From a checkpoint of a small image VQ-VAE.
Model: 2.88M parameters, 64-pixel images, encoder arch convnext, encoder patch size [4, 4], decoder norm batchnorm.
Training: soap at rate 0.0032, 6000 steps.
Data: 203450 training examples, 7.5 epochs.
Rows from block 2 of the decoder, named by matrix and row number. Rows with one number belong to one channel. Each number is 500 + 50 x the weight over its row's rms, rounded and kept within 0 to 999. All counts start at 0. Numbers have three digits each. After the name is the row's rms in percent of the matrix's.
# convs0: first 3x3 conv (decoder.decb.0.0.convs.0.weight, 96x96x3x3), inputs 66-76, a 3x3 kernel for each
# convs1: second 3x3 conv (decoder.decb.0.0.convs.1.weight, 96x96x3x3, transposed), outputs 66-76, a 3x3 kernel for each
convs0.2 109:528478460582450568527495527518505499543465502513462533501451528490474552552501569509529482522540487537459531487528464504593516491508518503486484487479452540458466520486512485458534509443508600461445521599398559563397513493512569447472567489483437518513428416597405451537492478475421442561397460465
convs0.3 090:448489480415501598457567430545551571518502418488546519566473550520470492493508535587537522447492482481534496522457455486502459341440457582429544537394445487401470518438544469414576476522494512509477581398473483424415479542519540574583498525507448554478513490480451504542466483498557516526556490546
convs0.4 113:496540510546539425519520463532439462474477543556512525468510449522523510463454549508501406504511471509560490453692477490530429467505483475529470510519527518514470396520617400689562483530535489541515639304563509582432515500521512450484492489510436498530434647361449500559464499465549474571488490457
convs0.5 092:534534518460511564467422491496512484569537462492547496418505543474480405532495489493587634509456477547479458418563441529529373560496566471432468480408426520463440530425456510352466523357515493520510426609518439561556534541544488499560570455560471534491534540530542585463438496501504488563446453435
convs0.6 098:467451428509418542512495610507443425522491550533518409503502510555546478492480468478593522398533556506540452384575518483647505479534490502526546445416582496489515501510442570578556474407516541557582510425570526382410356551473509535512546504536403581514474495533470514496462508501514528466461437504
convs0.7 099:525483454510503482494520472501518500454479516499476543506512517506461427469498479469553530504488497418498452523429491498491513512456502523463544507449540476541550474417454593512510484472531470480512561584557481421541408486485499429392534543550544513558438512450427506490412510560540508481453501491
convs0.8 099:440502487484402489491531480529484478429461408496507516494501562530522445484450598435481467538519437500448468505497646391410511452575532457487484467528364531479466579562533501524444434472601515510462421444577454505564477533546452596590417443590486528478590505500532441515631539502436476438403494511
convs0.9 106:532426447582397480526437497480475493408524496446471418485454487518557487434495475518467461479541474495536449540534573468427518474573462486479547494389492471465546516481538572447562489561483546563473512635471438573498488526448524576542499510494500424450479653553432456529533389471537507503524491450
convs0.10 109:489439492518525480487539519499465436522559556511475583562555503435540457531474525512501484489492501536540491559524541467448505548537594511471515504480501521551501494451555488533514577516488527525559507548510493503480447392509520443504469386482451496452479497530490628550458505496463498530581498472
convs0.11 093:537422525510541493505568512569574413603498454525547426493575466454473494538470524472538477635404436529517526507529583533475617441437563470518508553518523486480438457479462572569503500398573492578486487453540521494548519504499494466358443540466474522488507495483579528477392451428407478485383499472
convs0.12 093:518493473542507511517448515490481521529465513545465482477459539551488550462466556477475592419545527479463503565541372625574504549470459428504503455438502512426514506500516481500466506527520445487500382578538379421530612550459513495472491538493459526506430519608500566435510538428504517500494486485
convs0.13 100:468525449608431495499490499397542504466540599511449509451462462537468565544490425513548539546427448529569439433470430447560589459557390555472565579403602577426570501563511543611571488458518504484507523566385566413581482492529559503496547466453472516495484455542546450505531488553533377588543476558
convs0.14 099:517385514497600529528496508493549501476526494515541500542519531486486431563432568511494549567499461561478555542604488444528434518487485473478501514404449463405497547500428562404442516436506519471490430472571521608563469503504472559517494526487429481469426612487482494551491482489547474538542506527
convs0.15 095:478600490404486551549462520506545475589455437496503488478457434554582535446479535525425481487480468567378452528427516508480510540452478512443500519506520507492526517517481513485497491511473472495506554421516454575523465494509472528561461507443522410483508516528477456534470495521470504491546481527
convs0.16 094:516451511529472411501494443498421580415449411523468437509497442562417516482462522497531475532528529481635520496452480485517451463468521499499479461541517515453520457514473544510497472541462482508527512316520616500568504573493519390498484479562514463483435448475540512569477513400550507516490535432
convs0.17 095:475476535412464499438460507431454499488514494486424540541565486485452555432470496469433453524497514528484422434558412560590429538514372460532457548496449556514488541534578527527475458468500501535501515473450486536510508458442648529460519569435527526492547476414547505448494470538573478505485437473
convs0.18 093:571401465474559540543507479438361496455534438490589479513470543533529473496428511443486489515513559509523480561542484473382457523475534444449496449445528507465449431347530469442515459491472515506480477607603519479513549480447571586526404433521491481439560595447487488483500529461460361425461503570
convs0.19 089:435462527477430534482506507542496428432559534528532519502551438507436459536475435482485458562526386477442488520450443443473551481500393548470583499476482529471479539539540588397522532472567597462525462556503448349582542607483548581501483512409492485444545621580451516480500489565467521636489548474
convs0.20 112:491522490493552515502439534477507423584469498511432443459508518482532522479474405443533483541543482481520549450479448475535514633423574486485423557481435519535498575395505454415465629385469436581514414440475507525525454565506424552429443579574494539485465558498533475545585553472391363525490532506
convs0.21 106:541439547394475652545519566443423443475465526520466555472456481515515496515484574552397556496605520525525461458541479541593439517414430483520537442562451437508489519494516576577491521427513455471430480493558420525477516505510546477495467504447450470534475454484524494526453590492498463528370507480
convs0.22 085:591569525509486512576432460481459530520556581470534553470428462475607602490462480579445458500529454511525499459525400395488591557454548528547503538494516522481502541502505447486536526437482503419454446584573555531554496428522407487402540541495495536515506570471456544410479497475482585537530518521
convs0.23 102:538459513540473447515573559513443523522516531474569521454497483486595498535549553492533538459505362440563518559444494553388490606547576519472520477492515445485506497531483504447521484522486551525547400511423545544535451517501496500484626500500545493482481522486549506514529477489484510473497487529
convs0.24 096:602388550521493496494536485426512509485515506573587509455390523463571572479421504548495553511503506488490434502602502457676518507437460476541504481511548531543506494583491478537464508550478533543544526414482543539509536568442542472437416453484505561476540542443418501465546540539521591569496457492
convs0.25 087:558485513454496492505506540578500477576588491500418459421529448482527516553531548530491523525411503501502530546470604420429493407505533521446529520563474516491472487492443515467531446466482490506451509479495465537564529501566498493505471444475458494508548507495494439518543493510635564514456503389
convs0.26 095:511495469474519528484469494487447478506493456436538573545502442506537445547433524511528465534477545503438536488437579551458529502479480540457486509435487496413538582453540515543551488599511513423443548508489527529561482550499546464460447531526483523481445522499520508548527502532479575459512492489
convs0.27 102:426582393491473508439473501473546487544538477493409522480431469489568476544497492510475431474611464481439540518489490634479525497542426485538433405610467434569439556555470571556413478524501545355548439581428548592495587526565427482525562500513477485460520491511499529494465453480401611378561511489
convs0.28 098:459511541455512520448521472531486438445575477482452497555523523549437429600554593519452522535512479592496492569526479632640518478463467500459516508467492536461498510492524421485519511530526551523383580519449553574391547485522511423510535470518507546583496565498458556523478519478400536464503452503
convs0.29 083:502500542577497425460413437528501527424531514502493532436525456523530540473440539517450406505439635445490475518537491534559440549530485507488531496493496471560482518511516552516477527520487463580496565538433552519616382321349560518458568456443508531501422493542500499519566470529443371539463481484
convs0.30 098:468536542525546557480498409497559512530434426557465439515463565451517544498628491472460457465578551445434494570532437458544565523576445496467518567569495517545489517497423644397468580454489450422586432402686572584591489541500447497547491521559505476474453661471499533467454500490476404486500510511
convs0.31 108:465464481372600479515483444449478488493471617480463473520531458508534525540535455503472476591501508456537440508588450485577462501564406519458520507578496501456468552560571516686478482446448509485505543524500480444467534487515487469540510569525554509516512598512494500486509514498557590519405423427
convs0.32 098:532505514494530419471508510543461570512438435515535541501527508573477492454534527485436482382581424497527517457518482494380557409517417479478508436406472527465491450374507423321492413507468451563556555516535516472453466498453497618562515547512516484508483591479489483515455518539424457466542493505
convs1.2 105:492497505560511480521517519436520562516452556550465479433391472440519480501497543504529540528439440446522554471484439496460494482560519523550531640587555554515567506524520494504508528484516547471490564428508577467475450430520521519498498457576422566567419570668428518581478540438368480506489533458
convs1.3 088:491461489492574534445531546580528574497517576521534582506587462522508547515421562465474496463463499521554447581519629462523563520494482483475440463466436509510439453550534438545489483492528530516500558515493511468504468511536462478535462541586493516513558493556496435534481448444617587394503489486
convs1.4 101:442495452452414461457490457458522537483531544585528453452495501485496499471453448436470526508556482531501513460483484464481575454526478491528514530490440446476425482423510425507518491500508488475490588544478475496539540512515510638533475511584463444533550398488532445525456513497428716599453648534
convs1.5 107:497518515591512526575525561603582444588540486495452465524440441512528516490485517507561572446383497503512504478498510555670500540536516461566464480564567430514497540523463548497471501462490534477578420450532461488520465618518557557557542499520522464459504541513519541502522548358562541406525433462
convs1.6 085:408485445462491533568485507476474401434525510532609427518546514535546384466530457503456470387493485556488505538508463456418489441508588515578576439446522528442499493513561471508510483492380553534556494546477363504427520469483496547503513508587471551540426498569413493520580567533523406652493425517
convs1.7 091:557416543394432463433414478550547497464489534528528489539489565517585528425470476490638495529406505464645464436505556444500493469452467441527511390520496404642519515534503497500465518453474459499510529466487561518558464462419485488565444527486576560593566551543473433452594488523449521452458491606
convs1.8 102:592469478566491470502513526491435518600541520411513491491428540566570453549493483512499487556455549514452513456434541481500614514506571581453533276391514508555480493484525564446551541417552424525557510538575505477523395498573417445545512534498512504418486386440549495541426427524525478537527449496
convs1.9 090:558457538417477493529487511551484474508620504421486497484514510455513460492530485512501495514494459513404556496506515401523554450484450558469509565461500523546527530445547497534466524465484478430508565559501561538498501560538469594568475485540401515577497451516525524509597573391556452551586560575
convs1.10 104:442512438506504538544618521490511469522451452502530448482555539462448543513438498452508477531374530521610494393540382466536462480502414469536502444555520476463465450558411504529521448542475528480497507492481411431483542521435576470527523463477426385477488473505576553505538531412496543561437473508
convs1.11 104:530439448516474423534540471507490502556485409554520416540496403540518559405406451588505482468540440452534533473456519504504552527413494525546535486527542533504515455469483480508474515477496475472470536492443482497470540549529441475473510453558498518387548486477518446445528585516452586579492533559
convs1.12 105:504520439437524464487545471525453532500508550545564514480527532564526567494459598458468537495584510486500570557520373576508341452527376539428573603621607535595593503424489456504433452596442525502613508469611449478510472515479485568428505389392519440513479454504471461495525510558569442481584342462
convs1.13 114:467547477549490479512564421494520515460449585474535535466534474457457513516510499499503465476500546501487509529532539502497442528452517463508489467533566503467527515529582332447291485342428544495496471577474500409529535468556480461479494478514496530540496582480457525513506420496521489505411547488
convs1.14 096:563458499441491421495537461476472499524439533428481460494480468537505512532536471491487485501600450479613394403520563496454466584494561622512466440549554533568490497479510515517433473569425448430500426480608516501562501472498494495554463414545526525556569457492481504455501431436555403522518488505
convs1.15 110:445494559501503449488396501472483500534528494581470526474453476439427487455588482563572577695631389552500591501547545486507472447448490409531507515549475451581567455530428519529556500496468524489482507491491471468500520476432497471464485515449479488470503483499526527428430569454529434533467524532
convs1.16 091:580497541538503487523452493575442546521560504469517524535529491467435524428573549435439468452490469503481400497437459475475533540534525459625591502446500512489440497519446462557540441485525436514504535633544486560521530524499454560489465413520395487578510509480519540505583497429459499482592414488
convs1.17 085:531578475460477555452463506502516552552574486471493515464562593500500413480453433573469466446603462478469445576531463523504405469459546492523477540475604512476495517451516502501492422550518447480450530464457514515514449449446533411334526584517529516476538520433505504518480573442542582364476618428
convs1.18 088:478494488525574503488569461510487503471526547537519488583438485510479586518484452517528561481487482531539510547530492548471480481459536511503468470435483420485455511461490492483446528534511415464463399529460499514507517533505528566498574445488533465472522474492582499543545550513569624530544614478
convs1.19 088:459559532481534541511541570353408417545594409498553465560480404455530476480517446557454524518540461530420525464470450580606498560497422584529562604523579402464494394585456437519440496530521580508525472487544490452476483445508590517498505490457479434485425430444528485584460550500393526523448538518
convs1.20 108:586485529636471541516446619461516417514566511523562487428453480488438402504520476453455518555552510493516505494571490451524544526538493538548539651478440555564451513528458503495509530469529492453560484497547452397534422492486514504529482537477460541514441507536493555488499415455351371661554501443
convs1.21 086:480470510444529496521558562537572488517498491538548534446416477437474479557557559458470521491485538507491524573511504549431524560481518524571539589482501519540506447509463547377513488558395475494517461505546486431477581598588479549610426493438438435485503440516466412496534551552375491568456449526
convs1.22 082:497503399485560361564541441431536549483546585474521538467526532451452449570571505499486519574555481512546416522458556536526521492527612493549476423527396561464419504468602474473540496471518447486557409531472548556570472491529513372516528561507501507397537514469481491461358483445490464512528512523
convs1.23 111:464418482576497491525490435531511522452449466551584524476438488575466435573458483528501579460550378480579576502378404518582468478485435408587572549532505507439522422521416567477642454489441447485472495467500466416504493580449502448459500499494433481470473494520493423423404527474463404549505531484
convs1.24 081:545526505451467569471640435541512422483439485540491465498501547372380497431515527551557505513536534512488464479556554554469462577442485538521480465509561544454495488488498440493484468468515535533564528397429495493492549547501492545534535558523478514537501513459560551425516585546422472444416451392
convs1.25 102:539504579498448586510496435464538443470458433466479408514436536377419511557543521507525527431488455507494587476456589507570569490474554552529469493459495472532557512510474573561507501382562541536562467471452506536499488615522471514455499460441520475547533458456405517532625594498550536297561439403
convs1.26 113:463538504432505525573464499468447547545518499493463544442483457485461501473479526533528532432349416533522534482564566531617525494601412505532508470498566532605505551449480483521507474512507547480517503487512554465522516497522511573448436562517507542495523553549550519512442557460492573522489593483
convs1.27 097:492506549507498493491511479526513536506382477513494433538515477532430546451624465497542481546431572494504521454410498572427470576432541504431529500511503500535445479494519565450599510555536553527516475516558491495474515490541550404486562439451527425516480575489444457488459437447463379655476527536
convs1.28 091:526458608402421579490463550466470564538403483489583476508441499594540585529502520481497493600515457442551540487487535533487387566425487453522566613507632565524508537491434475509568458501513551442517513499488565484505498480519523570499468495521510524568468472518458507467516420454486516536489474521
convs1.29 084:516487493559509397578532471481418467541570575487513488398472544426568600514576536510417564473508528556577520509557517483413471474446464462444526539512551457508515528513466521505496539494511462562527510474468533626616487432487551477497514497577544490437480507533518526555463543561491684421446487496
convs1.30 088:550454565477485494473443461584565467527481464520458501522487434477477524489480481557517547488499550506488549450492544449416536484488419616434501437473522484535480513499512479576460543463512447436535520577580472526600488530500527501525562479551572422445562513465496459448586528508542577596516504532
convs1.31 093:541472484546556517434510552472469516456518553492502498539480480587436466496520520526469504493564470478508496510461589586443385552418523542487576504442566480511446509507489489505568490500522486498459625488508507475417431483472455477445515501528503501508468531515570566584429518407418479582452468516
convs1.32 101:539407472495490426516515551472512508450509530544574488469480545548518464558517461532494488495485443432447558584460555580569574588502512524548486589583532567553522595475573522460593534443567532513532506586494514456475516587419552521517533438555505509479447527421515514489469544464570483430506506522