config = dict(
    model='image VQ-VAE',
    image_size=64,
    downsampling_factor=8,
    encoder_isotropic=False,
    encoder_norm='rmsnorm',
    encoder_inner_norm=False,
    decoder_attention=False,
    codebook_size=1024,
    init='orthogonal',
    learning_rate=0.0032,
    eps=1e-08,
    max_precond_dim=1536,
    max_grad_norm=0.5,
)
Rows from block 8 of the encoder, named by matrix and row number. Rows with one number belong to one neuron. Each number is 128 + 24 x the weight over its row's rms, rounded and kept within 0 to 255. All counts start at 0. Numbers have three digits each. After the name is the row's rms in percent of the matrix's.
# fc1: MLP up (encoder.blocks.8.mlp.fc1.weight, 384x96), inputs 0-95
# fc2: MLP down (encoder.blocks.8.mlp.fc2.weight, 96x384, transposed), outputs 0-95
fc1.116 102:129101140127136140103117126119144128125113095133174086152124085121142128151155137149138154109143131148173117110130142104117124121143050161135131157152124143166140130091131142136105129135107156128142119138134110114090083102110099141120122120125160137139090139227126135131084148149168110112
fc2.116 107:097143148120087178076123137141110122136144137122119176141136101120169083125114132145142120116100104129139135094132156141129157064112127095124067152145129110122157144142121153153126125125120122107174088114140135144156122165125166113180072131121110138135105156115173122124114136126137160125
fc1.117 073:172109174111137113111147128161119124095137136128045160112129090118155122116103114131120133155116135162120146128127112129176136125105066158121077130148178136099114157151122099155148104080131123130128150111176128126096133119125163139153117135141132131136136131175159113141109133136095143147
fc2.117 080:152188122162144097122139078109145091157134111135155101129148095108127117160156109163133139152091159131143102141135134119090088154132131123139089144132188126118116166129145071153114123140143139133134159105134091147120158117130134159106117143108115152148113187148155159122093112119125146113
fc1.118 087:140160125116095152141132099117147142130130118114119141148084107133122134113107089156161149155169094133138115147119149102149134100152091100132121138118098133148151163135157119123124107155155149126118153163096152142132084148119118107058084089143125108080103134119114111105152158072146133171
fc2.118 085:127093116146102131131131170079111160120131109154175100102083139125161133113118152106120129110120114126117140102162136144148111137124153161161129135099157110066128128131093134126134136110160098135136171064138147131137177104128169121102125143169091138102092140153136143142133166139107116157
fc1.119 066:104129153139088117083124165098112113171118147199102141172138122092129126118089138129144094124132129114142135108120119101127103116115145117167138116139142095178148125159163109115089105170153128122091153144106125127104134105123088119125141126141115114113131106178157193144155103130120121115
fc2.119 077:140120125122110113141130150135105141124139126135141109103138120153151140119125141147170191103166179113110126154099103119105199147111174114116135151142111144093124123113125112119161092100128153145090168127113147093166165176108158128126154158170152102122135120119133132101176139142153145139
fc1.120 094:120183139143124135176118096145138132126123126120089138112129177082139135135110101159120098113124089130133121122100154149152115104110066138094145127087175125150129152108114059111066159101139150135123156126141121117127114122132150133068155149134128148095124101130132116107128144117134155120
fc2.120 105:174064133101129166133123139087158094125152153131151130120115142132126090103098136110121112159145137157168179134105112119134110106144165151124120149127159142079162201170110105141159148106144131147113121131139131136112140124099130107098153132120112130108136150155072128125133123138090116146
fc1.121 073:093112121169163094148108111122135138094124077145147106127112133153150136142115157121142141146141137109140106163115157079109109082103115087138161111138114106139158090112138091140125175117152091129118114167122117130115118140160092127138126158125165111109118110141068093146159129142169085118
fc2.121 093:135112098096138114102075131124135104164121135098109116167174080157096150109112133116131139115182109096145161095108159155175128138134135137153089089129098108134097153104121140157129135125113172101159108104115121140169119110134135145139147112097096108112096124154107158131109134115169129104
fc1.122 116:126176169148126136124165112066111130148127106135165128145129121120143148142109139147141107086078161120153132088120138143100170126138156134139137119125142122137144125096144132115120114123139147123124127146158104105094108108111091178140087127093109149172095186069098150130134112106120138159
fc2.122 090:167131129139122125136139135085127073110150142115170199128114141105119155109130133128124131112131105151154107159133149139107121144136113194143204163095137132122099098131119150152130117137138127122115145124105128126074123133121121169147118168103141108128129134076109099167160110124140095143
fc1.123 117:107107116133128124096155153088171178149124156082187141163126127122148118159136089120133153108115115102117121080163117112101070137140151120128098132071141119124099113128129123088117112135126117134124131097128133151127163115141114074122130126108139131073072127124114174110132133131127127118
fc2.123 145:126145122105143090152143116069124116131147125124127127100112172107104171136123106151149203127127100107113148074148134133118114157102137122170110116100117150123103128119127138162140108144137092117121144121157137108123137094152124112121138102104176125112129121127191053144146154108138121138
fc1.124 094:162080110115147122144085154118058112129134121143189145098167142146107135065134156144124116142112112089085119157120143129172096120111114116091128127126104118128117109136144120144122147156096136142134155132157141120093105115137162149130107091139111159116129134118135142157154182148118158108
fc2.124 103:142159111094129101105097086118118159126161141134133153125129106118137172105102150090128153129107192142120128137115122137121165131131110136155141168094120170107088110123089108161135106112157120143120134115159122140103111086159117076158140124099141132074130143084150089139108111125132097104
fc1.125 070:113117090150122115108116094157081133145108083161151117159078172102113123139148157112126119147109148083116143156139163084114136142167093155123102150120106115127121130130183097090117112131124146145133153166160143098097129101120117186125158149138124089123116114121155120113127119153150103138
fc2.125 084:157088157096156142117076111093133124110124138114096114126138099139128168129112110095113149139113143156127162123151079194172136095102138110134097133099124130133143124153093134126164104121159091104154143148115091117108133133154143100136126134125112116099104162079134142102108178125165116134
fc1.126 084:116079128141126115105133131080131115163151099108122142170124138119155101150114139106169125120157137123147085088162103116104132163113111137135099135119104122149102124143160152115108106112103108112134118171141094110124176103124099101142184132130170115120136153132134209131161121109120107150
fc2.126 079:137116110137110097130100112120121142112136100147153116138136121180132158135072149119130172109202175145134155105136144138109125101145133121164111103102083116121113104082100154128102095133157115158119160132132153115150108093120122073119166143124100154111135151133156098112155126117135104160
fc1.127 077:136151142114167071121090103135070095117145121138126119131053096126102140124087114168106105146128135095135129104168171122111136128091096124128138144127109146135135113137157088117119110121140065109134131132110103134094124154082110142102119133138114155122137115136130081119130135148166110099
fc2.127 094:147102153110135066128081085115157102103097104120145169137093125129132109113117080128158148109133123142121141147128094173168135136107149143134111122121122131130094113172102145150142094131131139138123114116147082110159168106140138114132092100139133168097142110056127121117089153141124138119
fc1.128 111:135093092132141137128099157107146147140121118142160120136146231142125134142133121148098137102123108169147118108085135130144153112147156107113161128115135113115127126132111093117123135129152152166136091110144090124110102133141119136136081155123158156119109108070119136100109156112122066100
fc2.128 089:099088105121149119075120112108145105175069090111164092120124126141113131143151138171133113111114130078146109113117096115153105163122109101111159145123146125127123146093106119112164165111099145094153083159123133119128112112093151155124146145149126130131149148119148170069136161136128137123
fc1.129 123:126116181131144135138132160124120120119142107135132100124143114132102127193148108125132088135033146100096150139126138117165117156123139108143109111130120144101116116096168126103108107148142109111132134109127093131121124120147124130171066103122124148110113133097148183110164112077147134127
fc2.129 119:117088102153144136094104160163099206119142119090167167120100138113107116132087141138100122114138131122133107111123142143128112124169132158182124108143083109128115133150119173104114121102122107151105142130080129166140092125103125115152134130174078126139142150110126113101133105132135090118
fc1.130 069:149137140107138154134113136157092081126129126069127124088091106144090117132109109160134121134112112128156140147083145160128094154141133136094110129116150164132151140112122132116100118110118121131139163112150106119107071118085154116181130144140128198123160161182158138118115117135137142155
fc2.130 085:119150144183132111113125110102148118112167121121146226149100138131164140098142117122125121156125109118110144126182127152160129122134128122117154107089164149143133149187088114156141125143137110114146123133110145121098130126150099122136104088113123168117159144120110111096113139140068117141
fc1.131 104:153096170145126156115154123097158132140135101156143091127140115150162082130126111170182123174054127119125119136106132091123126110155113091162112114148115109118166134116174115123121141123110133126110144163108112127104106126141130089113130102078181136104125137122120145178135148105129136138
fc2.131 094:087153171147119059088094113120121178148150135123155105114134103128114096118106131100093150148134108079141132162143125128155112143154171122167124108095126121108104141138187121115127179146143155156114118106136130158133080132124125149112130135144081151136121132127129138157087110116145118116
fc1.132 097:127152136133150108147109136117092107096126138154143111128118112150096099130021134093132125085125122131145119114125131148144103139106130161113118110158144137091136148115146131140148093104107097141151103075118159143123160153112134121141143174122133128169095168104160131151125102143165159132
fc2.132 098:162099114138155104161139096142137133148101103125118175125105147079115133120166116131124120123167097115145112124159109143153137139120127139145155160164120132135109176180074133123115102109186140133134115121129115159089122104143127128092123163130154119170088117123126106143147097126070113091
fc1.133 092:164124105120115100139127137120125096157072137125158118102100179097124105129142154196171120125121108127119139134121113181097126103132074126113140139118125148164154075149121129108135126105141115185125130133116098097114122103142118136113113132148153164131107121136183113097093102160125143130
fc2.133 105:112113138116181147113116122145198107161094153140076114092124139143145122111152116152146115225117136131172125140132137163134104131112148097094148104172120132132163134119144094103127119107122148160116137148109110128149128169115144156138131117113110096128117154153096095126109125138146125135
fc1.134 093:133125112105144073115140087125141126111147155164124120143129137065116132109083143174154091170122126142120159117158146110081113108126113098132142094113135129153129106125108132141141072098136120172164140115159114127069137128142146145102086126142137128169155108172156131098130138122110139124
fc2.134 087:147136119138100090139131128123155114151101135157125103146128114137124124114147096152132116186060134151146133118110073150130108172124114122154111110133136142121123171158128112114119184097143148117138155117164110147151136158083141143156098139151120119142173174172135160117141118169117127089
fc1.135 085:145079079120132131131106126149056132125113140103154121136112091146081123083114139101121136109137154093116137161151130142137083125112080155100122122155102170177146117151146103110138133125143111159125123137126136097088118097106092160140181111147133154124129168129139126122111147156155132120
fc2.135 088:133133131128127110150110097131100099084161138150097143152122120126143146120109131102170092134135107131118141108116124152180148136094126098138175130122093138117168121167112139193168153100112138151132118062152112127127148093119104114129116060129125084116116081156139136127116137135127107120
fc1.136 102:106144111100123127129135111131141100115131087131127146143104154145117064144177123118157134124191140115152099104123067140091141148130144110137145111129125104169157103137102166113118139110150120157131114095076089116118128143141145120140159103096159107147116143172140111069129122122140165140
fc2.136 114:121116068133156144137140079162108126152127112128148122090137103120150144143131139129103091147142099132092086104152196100134141119132115147114136130128131142097105108116100161118119159180094163102142112126082146144112145086139134149090142173137096079113139118166100140118130125142120126123
fc1.137 070:119166138162100126084131110116145142132144123131119155158158121138127133138110128146147069157161138100148126151143120132134138130111127116153139147137136124162179120176170098147159145150189067108104123157114149076181068142145128126150138149115144140136119145143098143120151137113124115110
fc2.137 089:124151157116119145116110152145140079133131137104119094098122117097118171097146127108154133110191124137069096171126168134139116116127131126095112161139123123115127111106125106123133165135081145135150140117108130134162161184076143142112136118141135103130114074140077171135114145154101128126
fc1.138 105:113176122110154094126132132105090139113130122159144133141086128116128120213086099134156131131153145108096132072143110124088101164143139155115123084091129068109146157126157147109131137137123119114145143132178144122139130104139121143134114127120124119151080120091146152127115153128153148158
fc2.138 106:139185120140155113126143122126122124131162143112083154140129142110138143151150101119110182108143102186106174107109144148144129129078103100127144110156117119133164130093137134144118146127126129147152154113137147117091155087110115149131102116077170160135100115108117074109156090143109147099
fc1.139 081:096135133118114129110139138139145124114141143145080136190169125134125156121134162090126129110100071163131147153144154135177161112102117120161094112112138071122151144136150111121134079127126109112131138091113118128106145119158151143122176102135132162128122115180164171128153086144126128109
fc2.139 096:056129139127118122126163155074137143141127132127157116126075125087125108132171149156165124085121111092168111138085112127113096151086143124148105134165143148105092143113152114149156128150140128133106108114115130103133094124109141128125109130141138099136139146161110145166179162112087116110
fc1.140 138:089139085141097133128115128094124106150133096136122107163121059118149017117141141146109120131160108117122135051115136140174164163152127116117090129121098120133118141128105142151114121128144144143112120139162160140124139131136128080122130097144138123124111114101115121116129123123132118123
fc2.140 103:106142136178138081090103161088141188128107116137158098122140150122109113145151143151142110112135122110115159130141135120114103087131099131163144074123128132098157114149145176101152127126136170119101087139177127086127078120106095136147110102109115146095144150148133124120121106138130132163
fc1.141 102:165170135147066169145110123158103113148155082164133132118153171169131103120138132157132091107120142168157114150117143127158110069127140149126125090132145101105083140143146144130151158091129091122123099091140127119155127125121142148107109107160112099087119147154105115167125139132126120132
fc2.141 098:147161127123108144097129127161116122130140145184124108115146150079128137112121152129132090155117112129085150140124126115109118169108160112123167131133127105154111133115117100133144088146093122172099154138153158130151147145170153163142130134134107114122137072103158124087091190103128150080
fc1.142 118:139079132132145120135106131132139138117119179107080138158144142140100122165143112106148116197199103141091120073115107090181094108124127120104150144099136099126145116155122103111131126132123147129178150154108136129114137141143160124102108117138169126123099125144141134094110157104110136134
fc2.142 114:125133096115155122139151135128063157128129146134117199112152098143129130137102130119143101133134130147114126062121131152114177099100139112145124165115115153126119086115120154116123152138147098141121146132121140157154114080140139087085125137105150148173122132135115075145102073163130130142
fc1.143 084:102137128138102115091124173118136092122167134145146107150156157150129108099094125142135124150119149140143125115140133094170036118114100073138134136100174125169128130146148108116088099150127146132141142118129103118114154119113104142088088127151133136100130091142134194113126136134122125108
fc2.143 096:116126129116131080138177146147122154144146136143150160072110142085099174153119103142141153121084134139136107134130086129073197118158108157158170133151131140118134150133140152155122130115144097120103135112130121099144131118106151122156103144158152126092137096106134137145179143120161109136
fc1.144 103:125072126108123122089121154087129170146140188115164157136138148139117111140155125109130163161115095078109119150117128124131061129120118156117115143084143134111128140134131084147114120154136126117139142124156152144117155112144155090130084138136148144077098130142087173101131167135113117132
fc2.144 112:152152097110160103097162119097128084132141112130081187081114147103118158137125110134117180134146125109110144103157122138081118147090121132159122160084095152129151159131149116135139125161126098121137150130136133129129134108129135137104136150125148120114110155142191064140149123127143096093
fc1.145 106:126147136161119145131090112123135105112139097146140113103152150146086107128140126098099142102145121155144131172167189154133115126133116150162115101127138150109145145115112117143146112154150148175128096086153119131131170136120111134122061162174131110132192104145128124104166091100132113122
fc2.145 092:163116160121103122139122137108160099136131121138133158095152116150143157069078075107161096119111099093140180124173111106139128130117159154081137148149159118117149095134134102137124121143113104143124075110159104136129147105138151132132139117125165107110091138117143155172148172143118139121
fc1.146 100:109186146138148149093173142143189120134142091139144071125150134105138093116183132139114117142111142157111130135151144080104132147141131137143132106122151093133121110133133141131126130125131151139102101108138107114124160124147038166158118099115095113130097115113110139138144082128120140120
fc2.146 106:153118138123089113173127123112116122118117121117157211126141106122099169161137132119116174119112175149115135125115129155181123129089112167137124139111140155116140124109104131151141147104131135125127148122130110147133109057115122120097113120100137139128120139135172089182108085159166107123
fc1.147 081:103110145086116131104110133148148121165147126107116095188063149113131092116167143106120141162138107098152119107122124094134140116089124125086133127111129109105150104132127131107148128117131102117085102126095104135132165157154126135122132179174158123108093152184099136110108129161158142135
fc2.147 092:093105106111149134105103126128158133144085142144119137150119096124109105116163147114124120162151122124119139164126152141158075142113177180112176129110138092139136145100107103113141131195131120148136126139073107165151154131169126163131108161143138130136115146109094107162136153135125175109